{
  "model": "self-supervised image encoder",
  "train_examples": 42238,
  "color_jitter": 0.6,
  "mlp_ratio": 3,
  "dropout": 0.1,
  "moe": "top_k",
  "num_experts": 8,
  "positions": "sincos",
  "projector_hidden": 1024,
  "temperature": 0.2,
  "beta3": 0.9995,
  "max_steps": 7200,
  "batch_size": 64,
  "lr_schedule": "step",
  "weight_decay": 0.3
}
Rows from block 4 of a small self-supervised image encoder, named by matrix and row number. Rows with one number belong to one neuron. Each number is 128 + 24 x the weight over its row's rms, rounded and kept within 0 to 255. All counts start at 0.
After each neuron's rows are labels from the 100 images, of 14976, where the neuron reaches its largest size: "responds to" is what is common among them. Only what is clearly more common there than usual is listed. The data: capsule endoscopy frames (Kvasir-Capsule). In brackets: how many of the 100, against the usual share in percent.
# gate: MLP gate (model.blocks.4.mlp.gate.weight, 576x192), inputs 160-191
# fc1: MLP up (model.blocks.4.mlp.fc1.weight, 576x192), inputs 160-191
# fc2: MLP down (model.blocks.4.mlp.fc2.weight, 192x576, transposed), outputs 160-191

gate.111 [ 68 147 119 140 110 134  73 100 131 131 172 116 135 140 122 154 121  78  99 118 122  86  84  97 157 133 155 159 132 121  83 158]
fc1.111 [ 99 141 101 157 117 142 136 127 142 118 137 102 144 158 178 105 102 116  88 130 118  98 124 112 149 134 158 125 146  98  82  84]
fc2.111 [138 107 130 112 101  89 112 131 118 151 133 118 134  98 141 123 125 102 128 128 149 112 170 142 125 163 153 120 163 113 130 134]
responds to: finding: reduced mucosal view (44 vs 6.2)

gate.45 [120 145 113  97 156 127 111  89  92 100 115 132 136 100 146 172 166 116 104 147  97 137  81 108 102  77 128 130  71 127 135 152]
fc1.45 [127 139 123 108 151  99 103 104  86 135  91 118 150 101 121 160 174 124 146 134 125 125 119 124 113 118 119 145  94 136 134 167]
fc2.45 [136 107 116 145 105 102  93 106 168 162 118  95  78 129  89 133 153 136 166 103 140 112 167 177 155  98 103 103 149  94 160 142]
responds to: finding: ileocecal valve (27 vs 8.8)

gate.443 [115 126 127 120 142 127 103 117 130 121 115 120 130 117 161 131 141 115 100 145  73 139  82 108 121 113  97  99 123 163  95 127]
fc1.443 [150  91 120 116 174  97 142 133 128 134 108 175  93 109  97 131 142 157 125 110 126 113 190 140 140 140 140 157 132  97 145 132]
fc2.443 [ 80 115 115 108 148 119 121 100 137  97 127  81 136 128 122 116 124 177 135 167  90 139 147 134 130  85  92 130 129 143 138 124]
responds to: finding: reduced mucosal view (32 vs 6.2)

gate.395 [108 163 144 126 107 128 163 137  85 124 140 110 130 116 160 109 135 116 150 164 123 153  92 125 106  96 126 131  88 143 123 129]
fc1.395 [119 109 103 127 150 116 101 113 178 138 125 169 113 110 118 127 147 147  93  90 112 138 166 142 154 158 121 107 161 121 142 124]
fc2.395 [121 155  85 126 102  85 145 124  93  97 152  99 124 118 132 142 116 136 157 108 140 150 101 138 116 119 131 167 123  88 131 115]
responds to: finding: reduced mucosal view (32 vs 6.2)

gate.574 [125 104 123 149 137 126 157 134 133 133 163 165  89 153 109  82 124 154 154 120 139 103 135 134 159 116 131  66 123 155 159 113]
fc1.574 [127 120 154 135 146 135 146 155 176 129 116 137 145 133 130  90 140 145 112 140 129 110 143 110 151 170 122 152 191 110 111 149]
fc2.574 [107 118 137 139 110  96 142 145 120 121 171 116 182 126 154  81  98  84 139 127 115 152 159 135 113 126 133 166 140  94 108  96]
responds to: finding: reduced mucosal view (28 vs 6.2)

gate.403 [110 103 152 133 102  82 125 158 112 115 103 120 110 126 158  94 115 154 145 117 152 114 167 103  86 110 117 167 114 150 112 154]
fc1.403 [150 162 100 117 143 148 131 113 156 142  98 138 136 121 122 152 125 105 117 123  96 160  80 172 156 162 135 121 149  93 109 103]
fc2.403 [ 57 152 108 115 139 136 176 135  92  65 127 129 172 184 157  92  69  98 117 151 128 136 124  76 105 157 119 151  94 115 113  89]
responds to: finding: ileocecal valve (26 vs 8.8)

gate.268 [140 126  97 143 163 132 147 116 137 109 151 151 125 100 110 122 143 155 105 146 103 141 116 107 192 132 165 181 151 103 120 112]
fc1.268 [120 152 116  86 128 125  92 105 112 132 112 126 151 151 115 154 158  91 115 125 110 122  87 119 106 128 127 106  99 146 166 171]
fc2.268 [115 110 145 142 170 101 103 147 116 107 111 162 114  88 105 170 121 141  93 118 109 119 159 108 150 125 133 123 180 135 112 114]
responds to: finding: ileocecal valve (51 vs 8.8)

gate.225 [ 89  94 101 131 134 110  88 123 101 125 135 137 106 127 142 133  96 115 144 140  96 122 107 112 126 129 124 123 125 160 116 128]
fc1.225 [118 107 156 100  97 128  94 101 102 114 156 123 115 100 118 127 137 144 177 108 112 114 163 106 114 102 114 116  70 160 126 150]
fc2.225 [187 132 148 142 135  79 147 133 158 175 120 134  87 119  92 161 150 127 157 111 124 119 124 141 143 121 139 157 152 121 152 169]
responds to: finding: reduced mucosal view (29 vs 6.2)

gate.99 [ 87  96 160 146 146 130  91 114 113 110 145  96 135 158 169 159 119 141 137 166 124 117 168 133 115  97 143 120 117 156 135 131]
fc1.99 [106 155 124  97 135 128  71  98 118 137 102 166 141  99 179 165 139 107 125 132  86 161  71 114 137 135 110 143 122 123 127 135]
fc2.99 [142 169 142  97 108 110 187 144 154 201  96 113 137 113 123 110 130 122 139 147 114 104 154 129 137  76  89 165 112 113 149 126]
responds to: finding: reduced mucosal view (43 vs 6.2); finding: ileocecal valve (29 vs 8.8)

gate.162 [146 135 101 105 127 105 137  76 109 127 137 144 139  98 127 192 127  98 119  96 126 183 110 105 122 143 123 148 120 103 134 120]
fc1.162 [117 120 169 158 116  92 134 134 163 127 149 157 132 135 197 113 143 110 137 129  83 146 102 146 190 112 131 104 117 126 133  83]
fc2.162 [135 140 106 117 131  79 135 150 138 139  97 116 102 152 132 117 103 142 131 168 123 155 138 106 154 110 101 108 160  83 140 111]
responds to: finding: ileocecal valve (29 vs 8.8)

gate.372 [132 171  95  71 109 138 126  89 151  94 111 139 132 123 141 123 161 121 116  91 127 180 116 153 132 139 122 114 120 132 166 116]
fc1.372 [103  94 141 144  92 138 111 140 108 150 190 118 113 145 180 116  79 120 161 160 135 105 120 128 120 127 148 108 119 169 148 111]
fc2.372 [185 125 102 115 146 133 161 122 148  98 115 117 138 127 129 140 155 138 153 141 168 104 143 140 141 125 103 127  93 126 122 114]
responds to: finding: ileocecal valve (26 vs 8.8)

gate.205 [120 153 160 145 152 144 153 147 122 109 142 117 122 124 148  86 151 150 111 154 103 142  98 135 163 114 128 109 111 131  96 103]
fc1.205 [ 92 150 122 161 106 118 113 147 133 133 116  83 163 169 126 116  69 132 102 141 140 129  74 135 135 149 135 162 127 171 115 164]
fc2.205 [142 108  95 113 152 124 124 108 149  83 135 222  96 111 171 141 125 138 121  97 113 125 146 134 139 117 121  96 124 175 126 135]
responds to: finding: reduced mucosal view (31 vs 6.2)

gate.209 [ 95 146 169 126 142  93 127  86 114  94 125 143  93 103  97 161  93 117 169 138  99 149 132 110 115 125  99 153  98  97  99 105]
fc1.209 [128 104 126 153 155 105 134 168 148 168  99 121 127 148 158 124 110 148 153 157 122  91 134 116 119 119 134 120 135 146  94 143]
fc2.209 [103 106 132 126  88 136 134 123 147  77 119 105 100 182 158 121 142 123 181 139 146 132  90 168 118 111 138 129 125 136 172 130]
responds to: finding: reduced mucosal view (36 vs 6.2); finding: ileocecal valve (29 vs 8.8)

gate.267 [143  98 115 128 154 142 131  93 107 120 154 148  94  90 121 158 126 120 123  93 152 151 129 119 129 123 150  95 136 122  87  81]
fc1.267 [134 182 164 108 121 144 169 142 141 131 132 141 140 124 156  96 181 152 127  94 116 153 143 116 142 142 104 152 116 105 141 118]
fc2.267 [146 124 120 131 133 122 154 128  93 113 137  82 117 113 136 174 139 121 132 116 147 106 142 133 115 156 128 173 118 118 128 129]
responds to: finding: reduced mucosal view (26 vs 6.2)

gate.117 [120 121 152 150 126 114 137 120 109 129 141 127 133 123 110 112 122 113 152 131  89 143  73 118 125 128 133 155 117 111  96 102]
fc1.117 [139 133 106 126 141 152 168 103 116 128 130 143 107 110 113 135 131 128 117 138 117 143  90 110 121 108 151  92 118 123 132  74]
fc2.117 [161 129 112  94 113 132 134 107 150 166 134 130 131 116  79 151 146 129 155 128 136 136 149 148 130 141  94  82 115 110 183 126]
responds to: finding: ileocecal valve (27 vs 8.8)

gate.207 [ 83 105 172 156 127 130 111 150 136 140 137 102 138 166 146  78  70 140 121 144 155  92 159 114 163 128 152 132 145  88 121  94]
fc1.207 [ 78 122 102 138 121 132  99 174 162 131 137 147 139 166 168 107  77 116 101 118 117 110 143 129 157 149 155 115 152 113 120  98]
fc2.207 [120  99 143 151 104 103 129 166 128 132 184 129 159  87 165 133  80 103 131 135 152 142 124 134 116 143 139 149 165 146 105 105]
responds to: finding: reduced mucosal view (30 vs 6.2)

gate.185 [ 90 131 138 122 135 105  98 123 146 112 100 116 139 140 159 101  88 132 155 144 162 115 147 166 126 118  97 181 133 130 138 135]
fc1.185 [151 118 115 164 146 137 116 149 129 137 117 140 143 106 125  89 145 112 125  73 127 141 148 134 111 129 149 134 148 100 103  82]
fc2.185 [109  80 182 145 159 120 158 149 134  93 125 132 113 131 191 136 120 128 141 154  95 124 136 134 136 126 125 160 126 135 102 128]
responds to: finding: ileocecal valve (39 vs 8.8)

gate.274 [103 115 109 118  93 141 124 122 112 137 112 157 173 104 136  89  89 113 125 140  98 115 118 130 103 112 146 177 124 136 100 153]
fc1.274 [129 126 150 121 148 142 136 137 122 123 123 106 119 154 181  96 127 100 111 121 173 170 126 142 177 141 137 109 125  99 136 102]
fc2.274 [ 92 127 132 137 147 147 146 143 128  95 110 186 118 128 163 110 108 144  75 120 101 118 100 107 145 136 119  72 134 147 116 157]
responds to: finding: ileocecal valve (47 vs 8.8)

gate.17 [127 160 114 101 142 129 137 115 101 116 137 105 135 123 128 135 111 124  70 119 105 148  72  89  99 117 115 146 110 162 104 122]
fc1.17 [138 104 100 141 123 122 117 127 144 141 130 143 123 109 111 143 167 118 163 104 148 127 185 157 151 150 137 149 155  87 144 130]
fc2.17 [ 84 135  91 132 130 123 162 136 121  95 150 137 119 113 125 134  89 133 112 157 101 137 102  91 122 134 127 173 108 110 104  95]
responds to: finding: reduced mucosal view (46 vs 6.2)

gate.243 [130 141 166 118 118 133 149 134 141  92 144 133 113 126 156 137  70 127  86 120 120 160 136 118 123 129 180 129 139 106  93  87]
fc1.243 [148  85 125 162 140 142 113 133 139 138 130 109 150 148 125 137 170 138 147 134 167  76 153 136 126 131 141  99 132 148 162 156]
fc2.243 [152 121 150 145 133 133  94 154 112  27 121 120 118  93 126 133 114 107 164 132 127 120 115 137 137 140 124 113 115 116  84 148]
responds to: finding: ileocecal valve (30 vs 8.8)

gate.488 [113 119 141 140 130 130 137 136 140 120 100 105 136 150 167 112 106 120  78 136 106 139 128  97  71 121 132 101 140 119 108 117]
fc1.488 [119 132 109 112 109 100  86 110 146 127 115 137 135 105 128 158 157 112 137 143 134 151 126 136 105 117  88 124 126 175 117 181]
fc2.488 [103 141 114 125 148 126 126 162 117 127 118 131 124 116 117 153 130 134  69 111 141 124 142 115 113 183 141 119 134 116 152 111]
responds to: finding: ileocecal valve (33 vs 8.8)

gate.444 [136 119  96 128 171  94 143 118 121 100 129 182  92 102 119 143 104 176 132 130  96 189 150  95  99 109 119 125 111 149 110  88]
fc1.444 [137 138 155  80 140 132  77 131 125 119  94 150 131 151 125 128 143 136 140 150 123 138 128 125 131 123 113 111 122 160 179 145]
fc2.444 [146 168 139 130  79 129 115 153 132 130 133  76 148 109 111 147 137 104 152 129 102 143 139 157 104 200 148 153 122 124 131 177]
responds to: finding: reduced mucosal view (25 vs 6.2)

gate.129 [117 157 147 120 104 129 119 103 133  83 111 150 138 107 160 115  94 128 135 153 135 182 139 131 113 104 127 141 120 137 155 101]
fc1.129 [125 133  92 121 157 114  88 112  98 137 159 136 139  94 137 136 159 160  95 133 113 160 115  95 142 126 119 113 116 168 141 136]
fc2.129 [185 186 128 131 100 121 152 158 130 154 123  94 155 145 112 124 129 116 155 120 123 102 100 137 109 146 143 119 150 114 120 130]
responds to: finding: reduced mucosal view (32 vs 6.2)

gate.176 [142 148 131 104  87 144  94  94 156 112 114 121 132 102 102 138 149 132 126 117 168 130 131 149 136 127 131  87 138 127 154 152]
fc1.176 [128 115 126 163 138 117 154 161 125 138 138 105 132 136 115  96  80 159 144 119 152 127 133 118 133 132 161 142 144 120 104  97]
fc2.176 [104 103 159  89 137  78 118 181 150  84 112 140 122 113 145 117 124 122 131 141  99 142 142 136 128 125 107 136 159 100 162 113]
responds to: finding: ileocecal valve (64 vs 8.8)

gate.419 [119 143 134 108 146  92 108 113 126  92  90 158  95  80 153 122 169 136 146  94 105 182 118 134 127 112  97 160 113 116  71 121]
fc1.419 [136 131 100 137 184 135 119 161 164 152 106 206 120 129 135 121 153 158  94 141 111 136 119 104 123 146 121 123 168 111 127 112]
fc2.419 [124 158 109 153 128 143 122 108  87 111 138 140 105 148 134 120 151 169 131 131 108 118 136 121 152  95 132 110  95 153 137 137]
responds to: finding: ileocecal valve (31 vs 8.8)

gate.341 [126 137 104 121 121  94 120 122 132  90 125 124 120 137 107 130 140 122 135  92 111 149 139 132 134 131 120 170 136  89  77 156]
fc1.341 [126 106 157 153 127 129 138 134 100 134 124  88 155 171 129 119 102 153 137 180 178  63 127 111 114 106 130 128 102 147 147 153]
fc2.341 [169  98 129 150 112 129 111 107 162  96 133 126 135 120 144 116 177 106 163  96 128 178 148 165 133 138  83 112 114  94 152 151]
responds to: finding: ileocecal valve (37 vs 8.8)

gate.152 [ 98 133 154 112 139 136 143 122 111 108 151 141 132 110 141  72 161 136 133 151 110 109 114 118 161 109 100 121  98 121 105 148]
fc1.152 [112 132 136 148 144 127 116 146 116 122 107 100 152 149 133 147 127 128 147 141 125 100 103 149 111 119 115 139 116 158 139 173]
fc2.152 [149  76 136 153 131  91  77 122 125 170 149 108  79 104 128 133 150 155 123 113 111 114 143 119 168  34 159  87 150 141 128 105]
responds to: finding: reduced mucosal view (31 vs 6.2)

gate.410 [ 93 125 133 138 156 112 102 114  82 105 162 147  93 114 118 112  82 144 123 140 112 122 100  86 145  99 145 128  69 133 121 121]
fc1.410 [151 120 115 152 136 155 160 146 132 165 149 139 148  90 120 111 122 138 155  93 126 141 106 172 122 152 149 149 154 122 101 162]
fc2.410 [105 102 170 119 125 136 111 128 110  78 104 140  85 181 151 133  99 165  94 135 110 116 145 121 134 120 151 121 103 127 141 130]
responds to: finding: ileocecal valve (25 vs 8.8)

gate.524 [137 141 121  98 157 105 111  95  89 114 106 139 131 109 117 148 139 116 136 116 113 127  87 100 113 117 103 154 109 147 123 156]
fc1.524 [123 131 103 121 127 117 136 105  95 120 143 136 113  98 114 130 133 104 132 130  84 142  76 107 106 115  93 129 113 134 130 115]
fc2.524 [141 170 133 160 133 146 138  93 132 191 137 142 142 111 138 150 144 126 143 103 164 116  88 143 132 137 151 118 135 131 106 143]
responds to: finding: reduced mucosal view (39 vs 6.2); finding: ileocecal valve (26 vs 8.8)

gate.275 [ 95 114 162 123  75 118 133 132 148 139 171  95 103 120 160 122  65 108 154 121 120 130 146 135 168 139 139 112 127 133  97  94]
fc1.275 [114  95 144 113  94 111 137 180 129 121 176 117  97 141 144 116  75 128 120 117 130 129 149 122 113 121 118 134 151 136  87  80]
fc2.275 [138 159  83 144  46 137 107 121 148 153 161 124 150 136 103 106 103 111 174 135 129 153 124 162  94 156 144 141 133 116 101 164]
responds to: finding: ileocecal valve (38 vs 8.8)

gate.514 [107 119 110 138 101 118 154 145 144 116 142 105 129 149 177 132  87 117 102 130 118 125 144 133 114 125 147 141 140 101  78  98]
fc1.514 [149 156 114  87 159 100 117 121 149  96 116 125 106 121  87 154 161 124 120 118  89 155 122 113 114 128 100 142 139 141 110 140]
fc2.514 [129 122 117 141 182 121 124 120 118 121  90 144  88 142 130 161 129 183  72 140 133 106 154 119 116 117 131 111  90 155 148 143]
responds to: finding: ileocecal valve (25 vs 8.8)

gate.468 [134 107 146 125 136  88 106 127 139 109 141 127 144 106 148 148  68 124 118 114 138 135 127 125 117 133 149 122 130 129 131 102]
fc1.468 [110 176 116 100 127 134 165 150 149 113 114 145 157 150 141  64  77 133 100 172 122 156 123 124 156 151 131 145 132 108 147  96]
fc2.468 [139 101 158 142 125 133 121 118 129 153 135 110 110 121 141 140 146 139 106 124 149 144 120 129 123 148 148 147 166 162 106 161]
responds to: finding: reduced mucosal view (26 vs 6.2)

gate.234 [104 104 141 165 127 126 142 141 131 116 120 106 109 189 169  43  94 121 102 165 119  87 103 123 124 114 116 141 120 163  95 114]
fc1.234 [122  80 176 160 106 159 141 142 133 125 156  90 132 151 157  96  88 139 151 166 137  91 155 136 141 108 144  81 129 155 117 131]
fc2.234 [169 117 108 111 130 151 111 121 146 173  96 137 115 132  89 180 166 111 132  94 173 148 138 152 111 161  90  83 112 115 166 159]
responds to: finding: reduced mucosal view (27 vs 6.2); finding: ileocecal valve (26 vs 8.8)

gate.261 [ 92 163 105 134 114 105 124 152 155 114 159 107 145 119 182 104 138 106 124 124  94 165 157 141 131 125  97 128 135 133  82 124]
fc1.261 [117 117 122 163 148 109 116 129 132 126 142  95 150 103 148 116 154 114 143 170  95  98 128 145 157 141 106 156 133 153 110 175]
fc2.261 [144 133 158 142 150 146  66 111 159 120 100 171 133 107  89 121 183 106 145 130 102 131 103 154 106 156 144 119 137 131 129 149]
responds to: finding: ileocecal valve (66 vs 8.8)