Weights of a small self-supervised image encoder: ademamix at rate 0.001.
Rows from block 5 of a small self-supervised image encoder, named by matrix and row number. Rows with one number within an expert belong to one neuron, the router's apart. Each number is 128 + 24 x the weight over its row's rms, rounded and kept within 0 to 255. All counts start at 0. Numbers have three digits each.
Before each expert's rows are labels from the 100 images, of 14976, where the router gives the expert most weight on average: "responds to" is what is common among them. Only what is clearly more common there than usual is listed. The data: capsule endoscopy frames (Kvasir-Capsule). In brackets: how many of the 100, against the usual share in percent.
# router: router (model.blocks.5.mlp.router.weight, 8x192), inputs 64-127
# gate: expert gate (model.blocks.5.mlp.gate, 8x384x192), inputs 64-127
# up: expert up (model.blocks.5.mlp.up, 8x384x192), inputs 64-127
# down: expert down (model.blocks.5.mlp.down, 8x192x384, transposed), outputs 64-127

# expert 6
responds to: finding: foreign body (32 vs 1.6)
router.6:104099135146180147138148152111133089168082139160144106124120187121120125183126119123139167105140105112134117116122109113101135138096182121073098123106106122176137117075111132115154118141140106
gate.22:134086128068126113093138093140187095148113129141182097138140130140117170137090107131137183160148144132088068102126146136125109128160159163115162081136141145123092110117119130121129142146159168
up.22:140096133127146153147137112117159120144122122118147136168130149130120152155066115151155171111133150145120104137133147105111127112157132088086119079124083138133153166103093131127108106138143138
down.22:096120143128197092142139177112056148129105161094132160077093121127096121136148112114098137131155118116114150114147160175123131117125154102126122141141123135094131146098099100121100105121127128
gate.23:152137167149096147105118117151156121108155111134106153096158117079124106116128133144116096122121153148133135112174092087092107123165099149147141150142129153170135119137132149174132127077127126
up.23:104130126106123119193134180111082107113158119102120150154101136128125114159136106150123117100155080132127110146121150188149168141117133127161148146126108138140128165093153145116125125131112132
down.23:140118103078133099134140162089127098135139107109170142138135106115109102166149151162124167130101096085095107119133125111121144132141153121115153150141173150165144124132132117145154110106125131
gate.24:128118139115149131173131134139075108097154107117126148153082155115132102151140084130118118070126054130138122133154129168124133117113115146133138160113109142140126143140173124129137115120118105
up.24:103148146113157144130150151111088128141084130117164113110093122149134143112163123086133091106121115101122173129086115125092112117111139134115098124130124131095090130135113101093165123146119147
down.24:114163104128132136111139141117156140122113177188148141108111148128142165106093178148165091167133111172142131148130121125138117143166136096143133132118118123062152133113105147138109102133137114
gate.25:146115088172090135103117130126129142122153110130098171117123102107085137140133144141121158141087119127104138114149087120101130116146118129156132152157179131144125113114154081184112087091099157
up.25:134114078109105092102139137108117092170102118111121120141149144153134105145103157123118158128151114105089043116146152163143166168144130102164168130171135151166134116176137149148132120140142115
down.25:153144094132113138109136108120166097101153138124162128140131135087156134101107176178147112121131133141113112148102100097154121116158151147118125132113143131119161087166133159152158120155145138
gate.26:136095116113095099122114133126148157149121111129106137130171144102115119134131114137157140100124135144111102156163116127098110109118147111149139117170146122167137123162143180166146103090106071
up.26:114121140138128130141110149151170116120118099139132073128183120125148132120124094132167113139149148136172112171136092148135104145065143168136131122106139125165085117153148169119156181126156111
down.26:119115133155147135138123122147108171136094167151090133096130132174084144131131106124060112135118145146164126097122163119162169110161142114136124105141127099125102094108167107120126148116147127
gate.27:141062132139099107079117148098113090132143106102147133139110116106108135165107127140149132105087131125044079123134122129107120113139150132121154141174174136140136118154101103164169088142136135
up.27:164060165159110147137137155148074135138147103112147142123091142122123106122107130116112119086129137133089128130152124124082136101137109137115132101171113140148147144170133142150108083106077116
down.27:131144118138155118119104129136103163093142141172102173100118155137151095139134117149127138131131127162132114121119154155147151131148139105160093110113102126110144112106122111136095150120135088
gate.28:114142134126161127152146125106107157107115185140146145137086157103084125152199061118163131130137129129101085123113136122119146110139181124097121123125163103133096149098117114150125113078111101
up.28:143129146140118121164107165117134140133172125097141133077132092138130085103090144169116118137103140090142183106116114124157151187091101132177108107137108131141151132140167125102119144131142144
down.28:142111159118122127145128143159119139133132072133125111109138085125116118143125075172119143127093159122126126114177120133122114118079186156126147087104154132166043089114183111126146154127141119
gate.29:096174111160160141163112140140127147104116200157178126153101113152132143117147132107129106162135141124144128142087130119108138142136118149114140123115131086114071163078108099121132157125114148
up.29:113102084152136145142148103122118198141116156110094139127160162129088102155150083110129135157127147146112120096154128116148088091133112098108135129134130097144158102119100119162113108100119118
down.29:137117089102117109146114141087115103155153107141145101165108150161141151172127128164131183129115106119132103104146126182144167168110166112141180130144170106131184126083188118108073133182100125
gate.30:176138143178128130141111126154096171105165107116073140114129130121104085099143121098117108134114126123123125097131142153116160171150095166158075126158130115155126136121138116126102151089090152
up.30:117134143124163135116112147075122111120144143145144131147079147097131066170133128155147136116141074127115071106141158164124161146144148121118127124081123149123151154092156134145148147129121116
down.30:138149131108126093132133108099138170161116135125130112088133088151139135106105114118089088186093159085133123091154156119120144157142110125140156095103148095163094160135165162128109147140180117

# expert 7
responds to: finding: ileocecal valve (62 vs 8.8)
router.7:123145115135134091126123127121098171101147122136087123158121130110112157103125125125073106138126146147119133116136124119107135120143116135152137146131149085108118105116145131108162126135170139
gate.22:109118092103121121184130096121093132134121127123148114149169136163124134193159129147136145149118125099148106127132156153145157149126116123098142116138113116138154152149107142129117110120132132
up.22:156140124145142124081152159101152115168073139115139133111119087118170138084076153102109136135133148127095154125105102073074109129176121119127125115135152162125103096121113108121126154138125141
down.22:155165111159136114181156115127130118141111177121143086141134101163167137115110121132098110140089124101151128128083160091139174128161114108090128119153136147161091132116145129154101142130118156
gate.23:126129164159124164113149149110113153171104103128121156092120107097133110157153168105134117118106132115140128117138134116112146108146104089104093132158127134143158130136097113174108099086082126
up.23:135111137128124122121085073147105133077163092134105124178139149118103160140125089135103158125127134147118112128141104151118120131146129172138139145144143105120094121114129121102170121136137169
down.23:125114122181106138122139115153133118154127139093138111104153101147165162090138124106151093094103164128136123114137103100137110105116111143127084089146158122137109150174176147097073132110116159
gate.24:163128096124178153106177100127128123165113155102143113092141108128121175132084101097133127163116155097074104125144149127131111126142114099117168089122159116138116111129065157127086130125159122
up.24:110101131088115153109106096138123090091168101153141118138124158099135117104152125124109126155162093122101125137130129137155113139134143166162129142108130095111165136144122147117167130129145123
down.24:126113130135159127124141162111068149121130146128130144106140134157091112116128119124131160130087144122109107099119141171110130139106164148119096103184127127094041138127098139068123131169136170
gate.25:177114175160128135124117131115117123146141112093111167110129090104114075131123149109116122134101148125127142127166100100091120114163081139103079164149135141163145127105101134147122129097076166
up.25:143111122136117122101114154099148104163124134093140148130099093083134128156102129143147126076097111132128140157158115122107133127096130109147132141149150156153132120101147084174113127103111101
down.25:128138142093164150125120128116129111107152097161111157133106162118115111156082136124124159147174108130133130156130103110115128177110117131139144176096073149138165097095138153131166120165144120
gate.26:143132109104151151134156112154171077146100141110197081111144124119143138103100111114133115154141125100079109120097170125117099139147133175108163049132135139118089151143126157119102148149160096
up.26:160057127139108086105120115119151133128192104111099158147125132127115144128109100174118147097107136148124122151160065126122129113127106119165136146143139131130158111124148113126133102108112135
down.26:145152116126133143184108145123119154156145095165125159108146121149085116148150141143145174158133107126113136157142158131112173147159121152094133098164122071084126136101102128140090106125094175
gate.27:099125141128108079123144140087115108127082096118144098144115140153146125127130150116102109075122116127116122117117145148135160137104138157176112157140146128140099157131140105121175146195171124
up.27:176131131108158157148136141124219111167130135133154136095125141122112118097089151142111123131140129100134135177133126093094112160162130107123107087127090147107176115106103138107103088124105147
down.27:114099145140113134108125128147109131097158101092109115126139089118150157162118124155148142116117132128176117133120097150126118115097124149141127094138146096153084152165131153090145145149175120
gate.28:123091126171137145091111160129143083168090137135142151147119108085149118151091140095137174093125114135123119095142108119094113115172141154118106164143166155156123108138133089140128100123112133
up.28:166153144127124116128116108108119144123165114130104157119125110112109109136164135126134128069115135161120133137150107113131146109133133111117106127160103118140156150124103112166109129096092110
down.28:152122124098133137135122135141143139129158080121099115093102126086148153135123124111117107123178164118152151122176129106118113137100085149160140127073160158146168156123174153125115122128150072
gate.29:147128151139161142101118118105112126127097110101096109141123097109122145137125129121107158128119146123105129134144131143109099086120163151107133110169204129143098125130100102108134133138123139
up.29:133126117090125143122122115137119124097120114148104135143148144132134153146135138132119138122146123160122114150155123122137119112155166140151146160102138088121128100128117147146149112137148092
down.29:133101131116130119126143128133115148121122142070140078125110060119124130122133090100111156149120167071103130114117161133114122085135123181122153104127145148118070131166118090095117162140123157
gate.30:128134091124147138108115137112172135188087139129145107124134069116140139154103153142112161146140141080137122112119101106079127139133111126108155132154160187166110123143118109141120128141135144
up.30:079091134117144129100100136116103156120128109150095156159111139096108118178128120127105151129165118117128140119133122137093127105139136124129132196143155145139150142114128132132152116121119137
down.30:119116132162142115156142141094121129148138137123138168146107108139091143163109146136120215107092097134126116088079153141154178112140135095106108118146136098078111182122109081144134121107107152

# expert 3
responds to: finding: pylorus (43 vs 3.4); finding: ileocecal valve (26 vs 8.8)
router.3:163121155134136178110125113141152140146119128144111128066141160117111102107128151081120141121172117093130110100104154131146135146156136195100107147122137149133135126125101110152109161124139166
gate.22:159141144110120176129129092161100112134111115107121121116154111131158138080127131108136100105120132136129081119112161131144121131135134112149153074118127135123113101145084106124148137122143143
up.22:158151166140118167115136072169120128116104120117096142114127111112130143110137139101096083135103157134144173125116170113100127114166134144112131092117136125134104116123132102147117140123118159
down.22:161138100092156080135139107073145175143127146154133134111121120148096163142113145147078139154088133123107136095142143106113179134137154122112142109141145064119141160081122162105112091117136116
gate.23:115128119117107125160129102142130138122131110115113121106184147120117122157159104106141123167152114120123069134171139120134134160154095133124127155171152114192148116144063148183131133076166104
up.23:106115101127115118144131129128126138141131098128088123153158150128116132158124106094136165123192098120113068148164128132118157160141126133139144171160157098158148112126086143171150119122165100
down.23:098139136171170126118171098136106148141083179170108159127065139164117152160102136103083170139125143119132162107091139112133163107150139131103168111116150110116154129073170123129096093136130118
gate.24:173098093073133136136121135148197130148157106140124117080162138114097162126133148120125152137170126109095086129142121099130102145144143188119149113125146140109153125109115087130124091092162143
up.24:153091113088148126120145132122190147187116138143161126081148137136100150123109148146117152151142131088083084104105111091104116157138162162101122102122144152108137138108122114083111109118140155
down.24:081121127159117161128114124155062124089113130132083174142101156166094127148143153117129136140127107142138169137119138103141134113166141146104117142103140114129164080106167082145124111099123169
gate.25:144154148097131150130118155108097193130116095134076158109170116115100165132171133152101138070098131119153163119124152166166121132093139125111121138120116101142166160143119167163121122110120103
up.25:140121132160114118133161126143133098159127188129170117103102124133117106134131150092165122152112123133094120115123125098094141135144124096109100087178116149123141108108134105122093102084114127
down.25:174123142103095155123093083157124144157108122130071132108185157150135133087114102148120121166147123146162144172107139102143172135161083109120120090109086083153127088098116158127112123137127107
gate.26:139113092088128116127104107144202131128159095125119111150130150091123106125091126129129154120189110142094095135155114138124096142121091161134098125134101154116183115124127123140128106120124101
up.26:167131122120129124131142112154165138162120127113136128091178122151138120116120138129143132148122148109114086127122127132118112127136121104101104070145094118117159114136091153122098114120091126
down.26:117091107137103166133093153145098141114128084127112139133142164122126100128158188126166151135158098143126130136124112147112130116151129144131096163136126122110178116178121115158105108106084144
gate.27:169112149099106111141162130144145101124150117065176132132120109119156121106113093139179082132095126162095133139141102118106087108103088102146138082146128132135131100148137156117175108149129112
up.27:142142097089128139119142113120118152109120109144111133098096130095111107117149150087121135142122114129091104088127125114112093086154126127136174131111173127082138107120149090121121070102162154
down.27:145098111130115102126134143125159107157135111104172099128170105134182148104105129144111133115127166135121112102164134169124115124109128135162151124145132139124112156184122110119145131159141093
gate.28:143124156148103125120126153147150093119116152090158154117099082105151120097108134162138109127081157125139134096107146135125117125132127144142133090118127193140070128155178116118144189136149166
up.28:138124182131137128149165141128108152123141156150126206080093116126078138118149135154107109124096127100120135084122149119122138124156156144109127116096118164126138142098140096100093149102151194
down.28:103114136112152083118155122094094150184087147171127122136121136147159131118119144128077163099141145138104089059139152157122134127129159114113133111167138117119129153138127156117147086161139079
gate.29:161076108108123122134150109158154093115141144092162109122126117126138104118100104129134098184133114128075103128164135130112087126157066156144165114131158170143130101168180157123108112133160130
up.29:175109104105106124093134091129149116100137146092158137124111107102118113118121102112114094180103112117081104121167122108098083127169083154152159119111172144142106094141164157122138116122160136
down.29:084125128167148123093164178136125133096136115124119119132108111117095174134160119134133078101083156120138091094145110121131072086102154119165114147127155164151085116155151101131130125128173119
gate.30:123094170145126122114147140158129121122135111113123121107144183107145140132120124129144136066149167178140177151144109135153095102110162138150108109145108124172153149151120173147143126116128060
up.30:116103087098080079148101119097132092111142120101143125199136104133139137127093107143144112132117097133098104177148109135113111150103097129159171174127133130104118102133172128087170121178130157
down.30:134157193112129100114092098134147167117127187177118168106100156157138104113100133170099145142158138135137160115110164135102153120135119117091142112109109127127150170099149130099131133121120139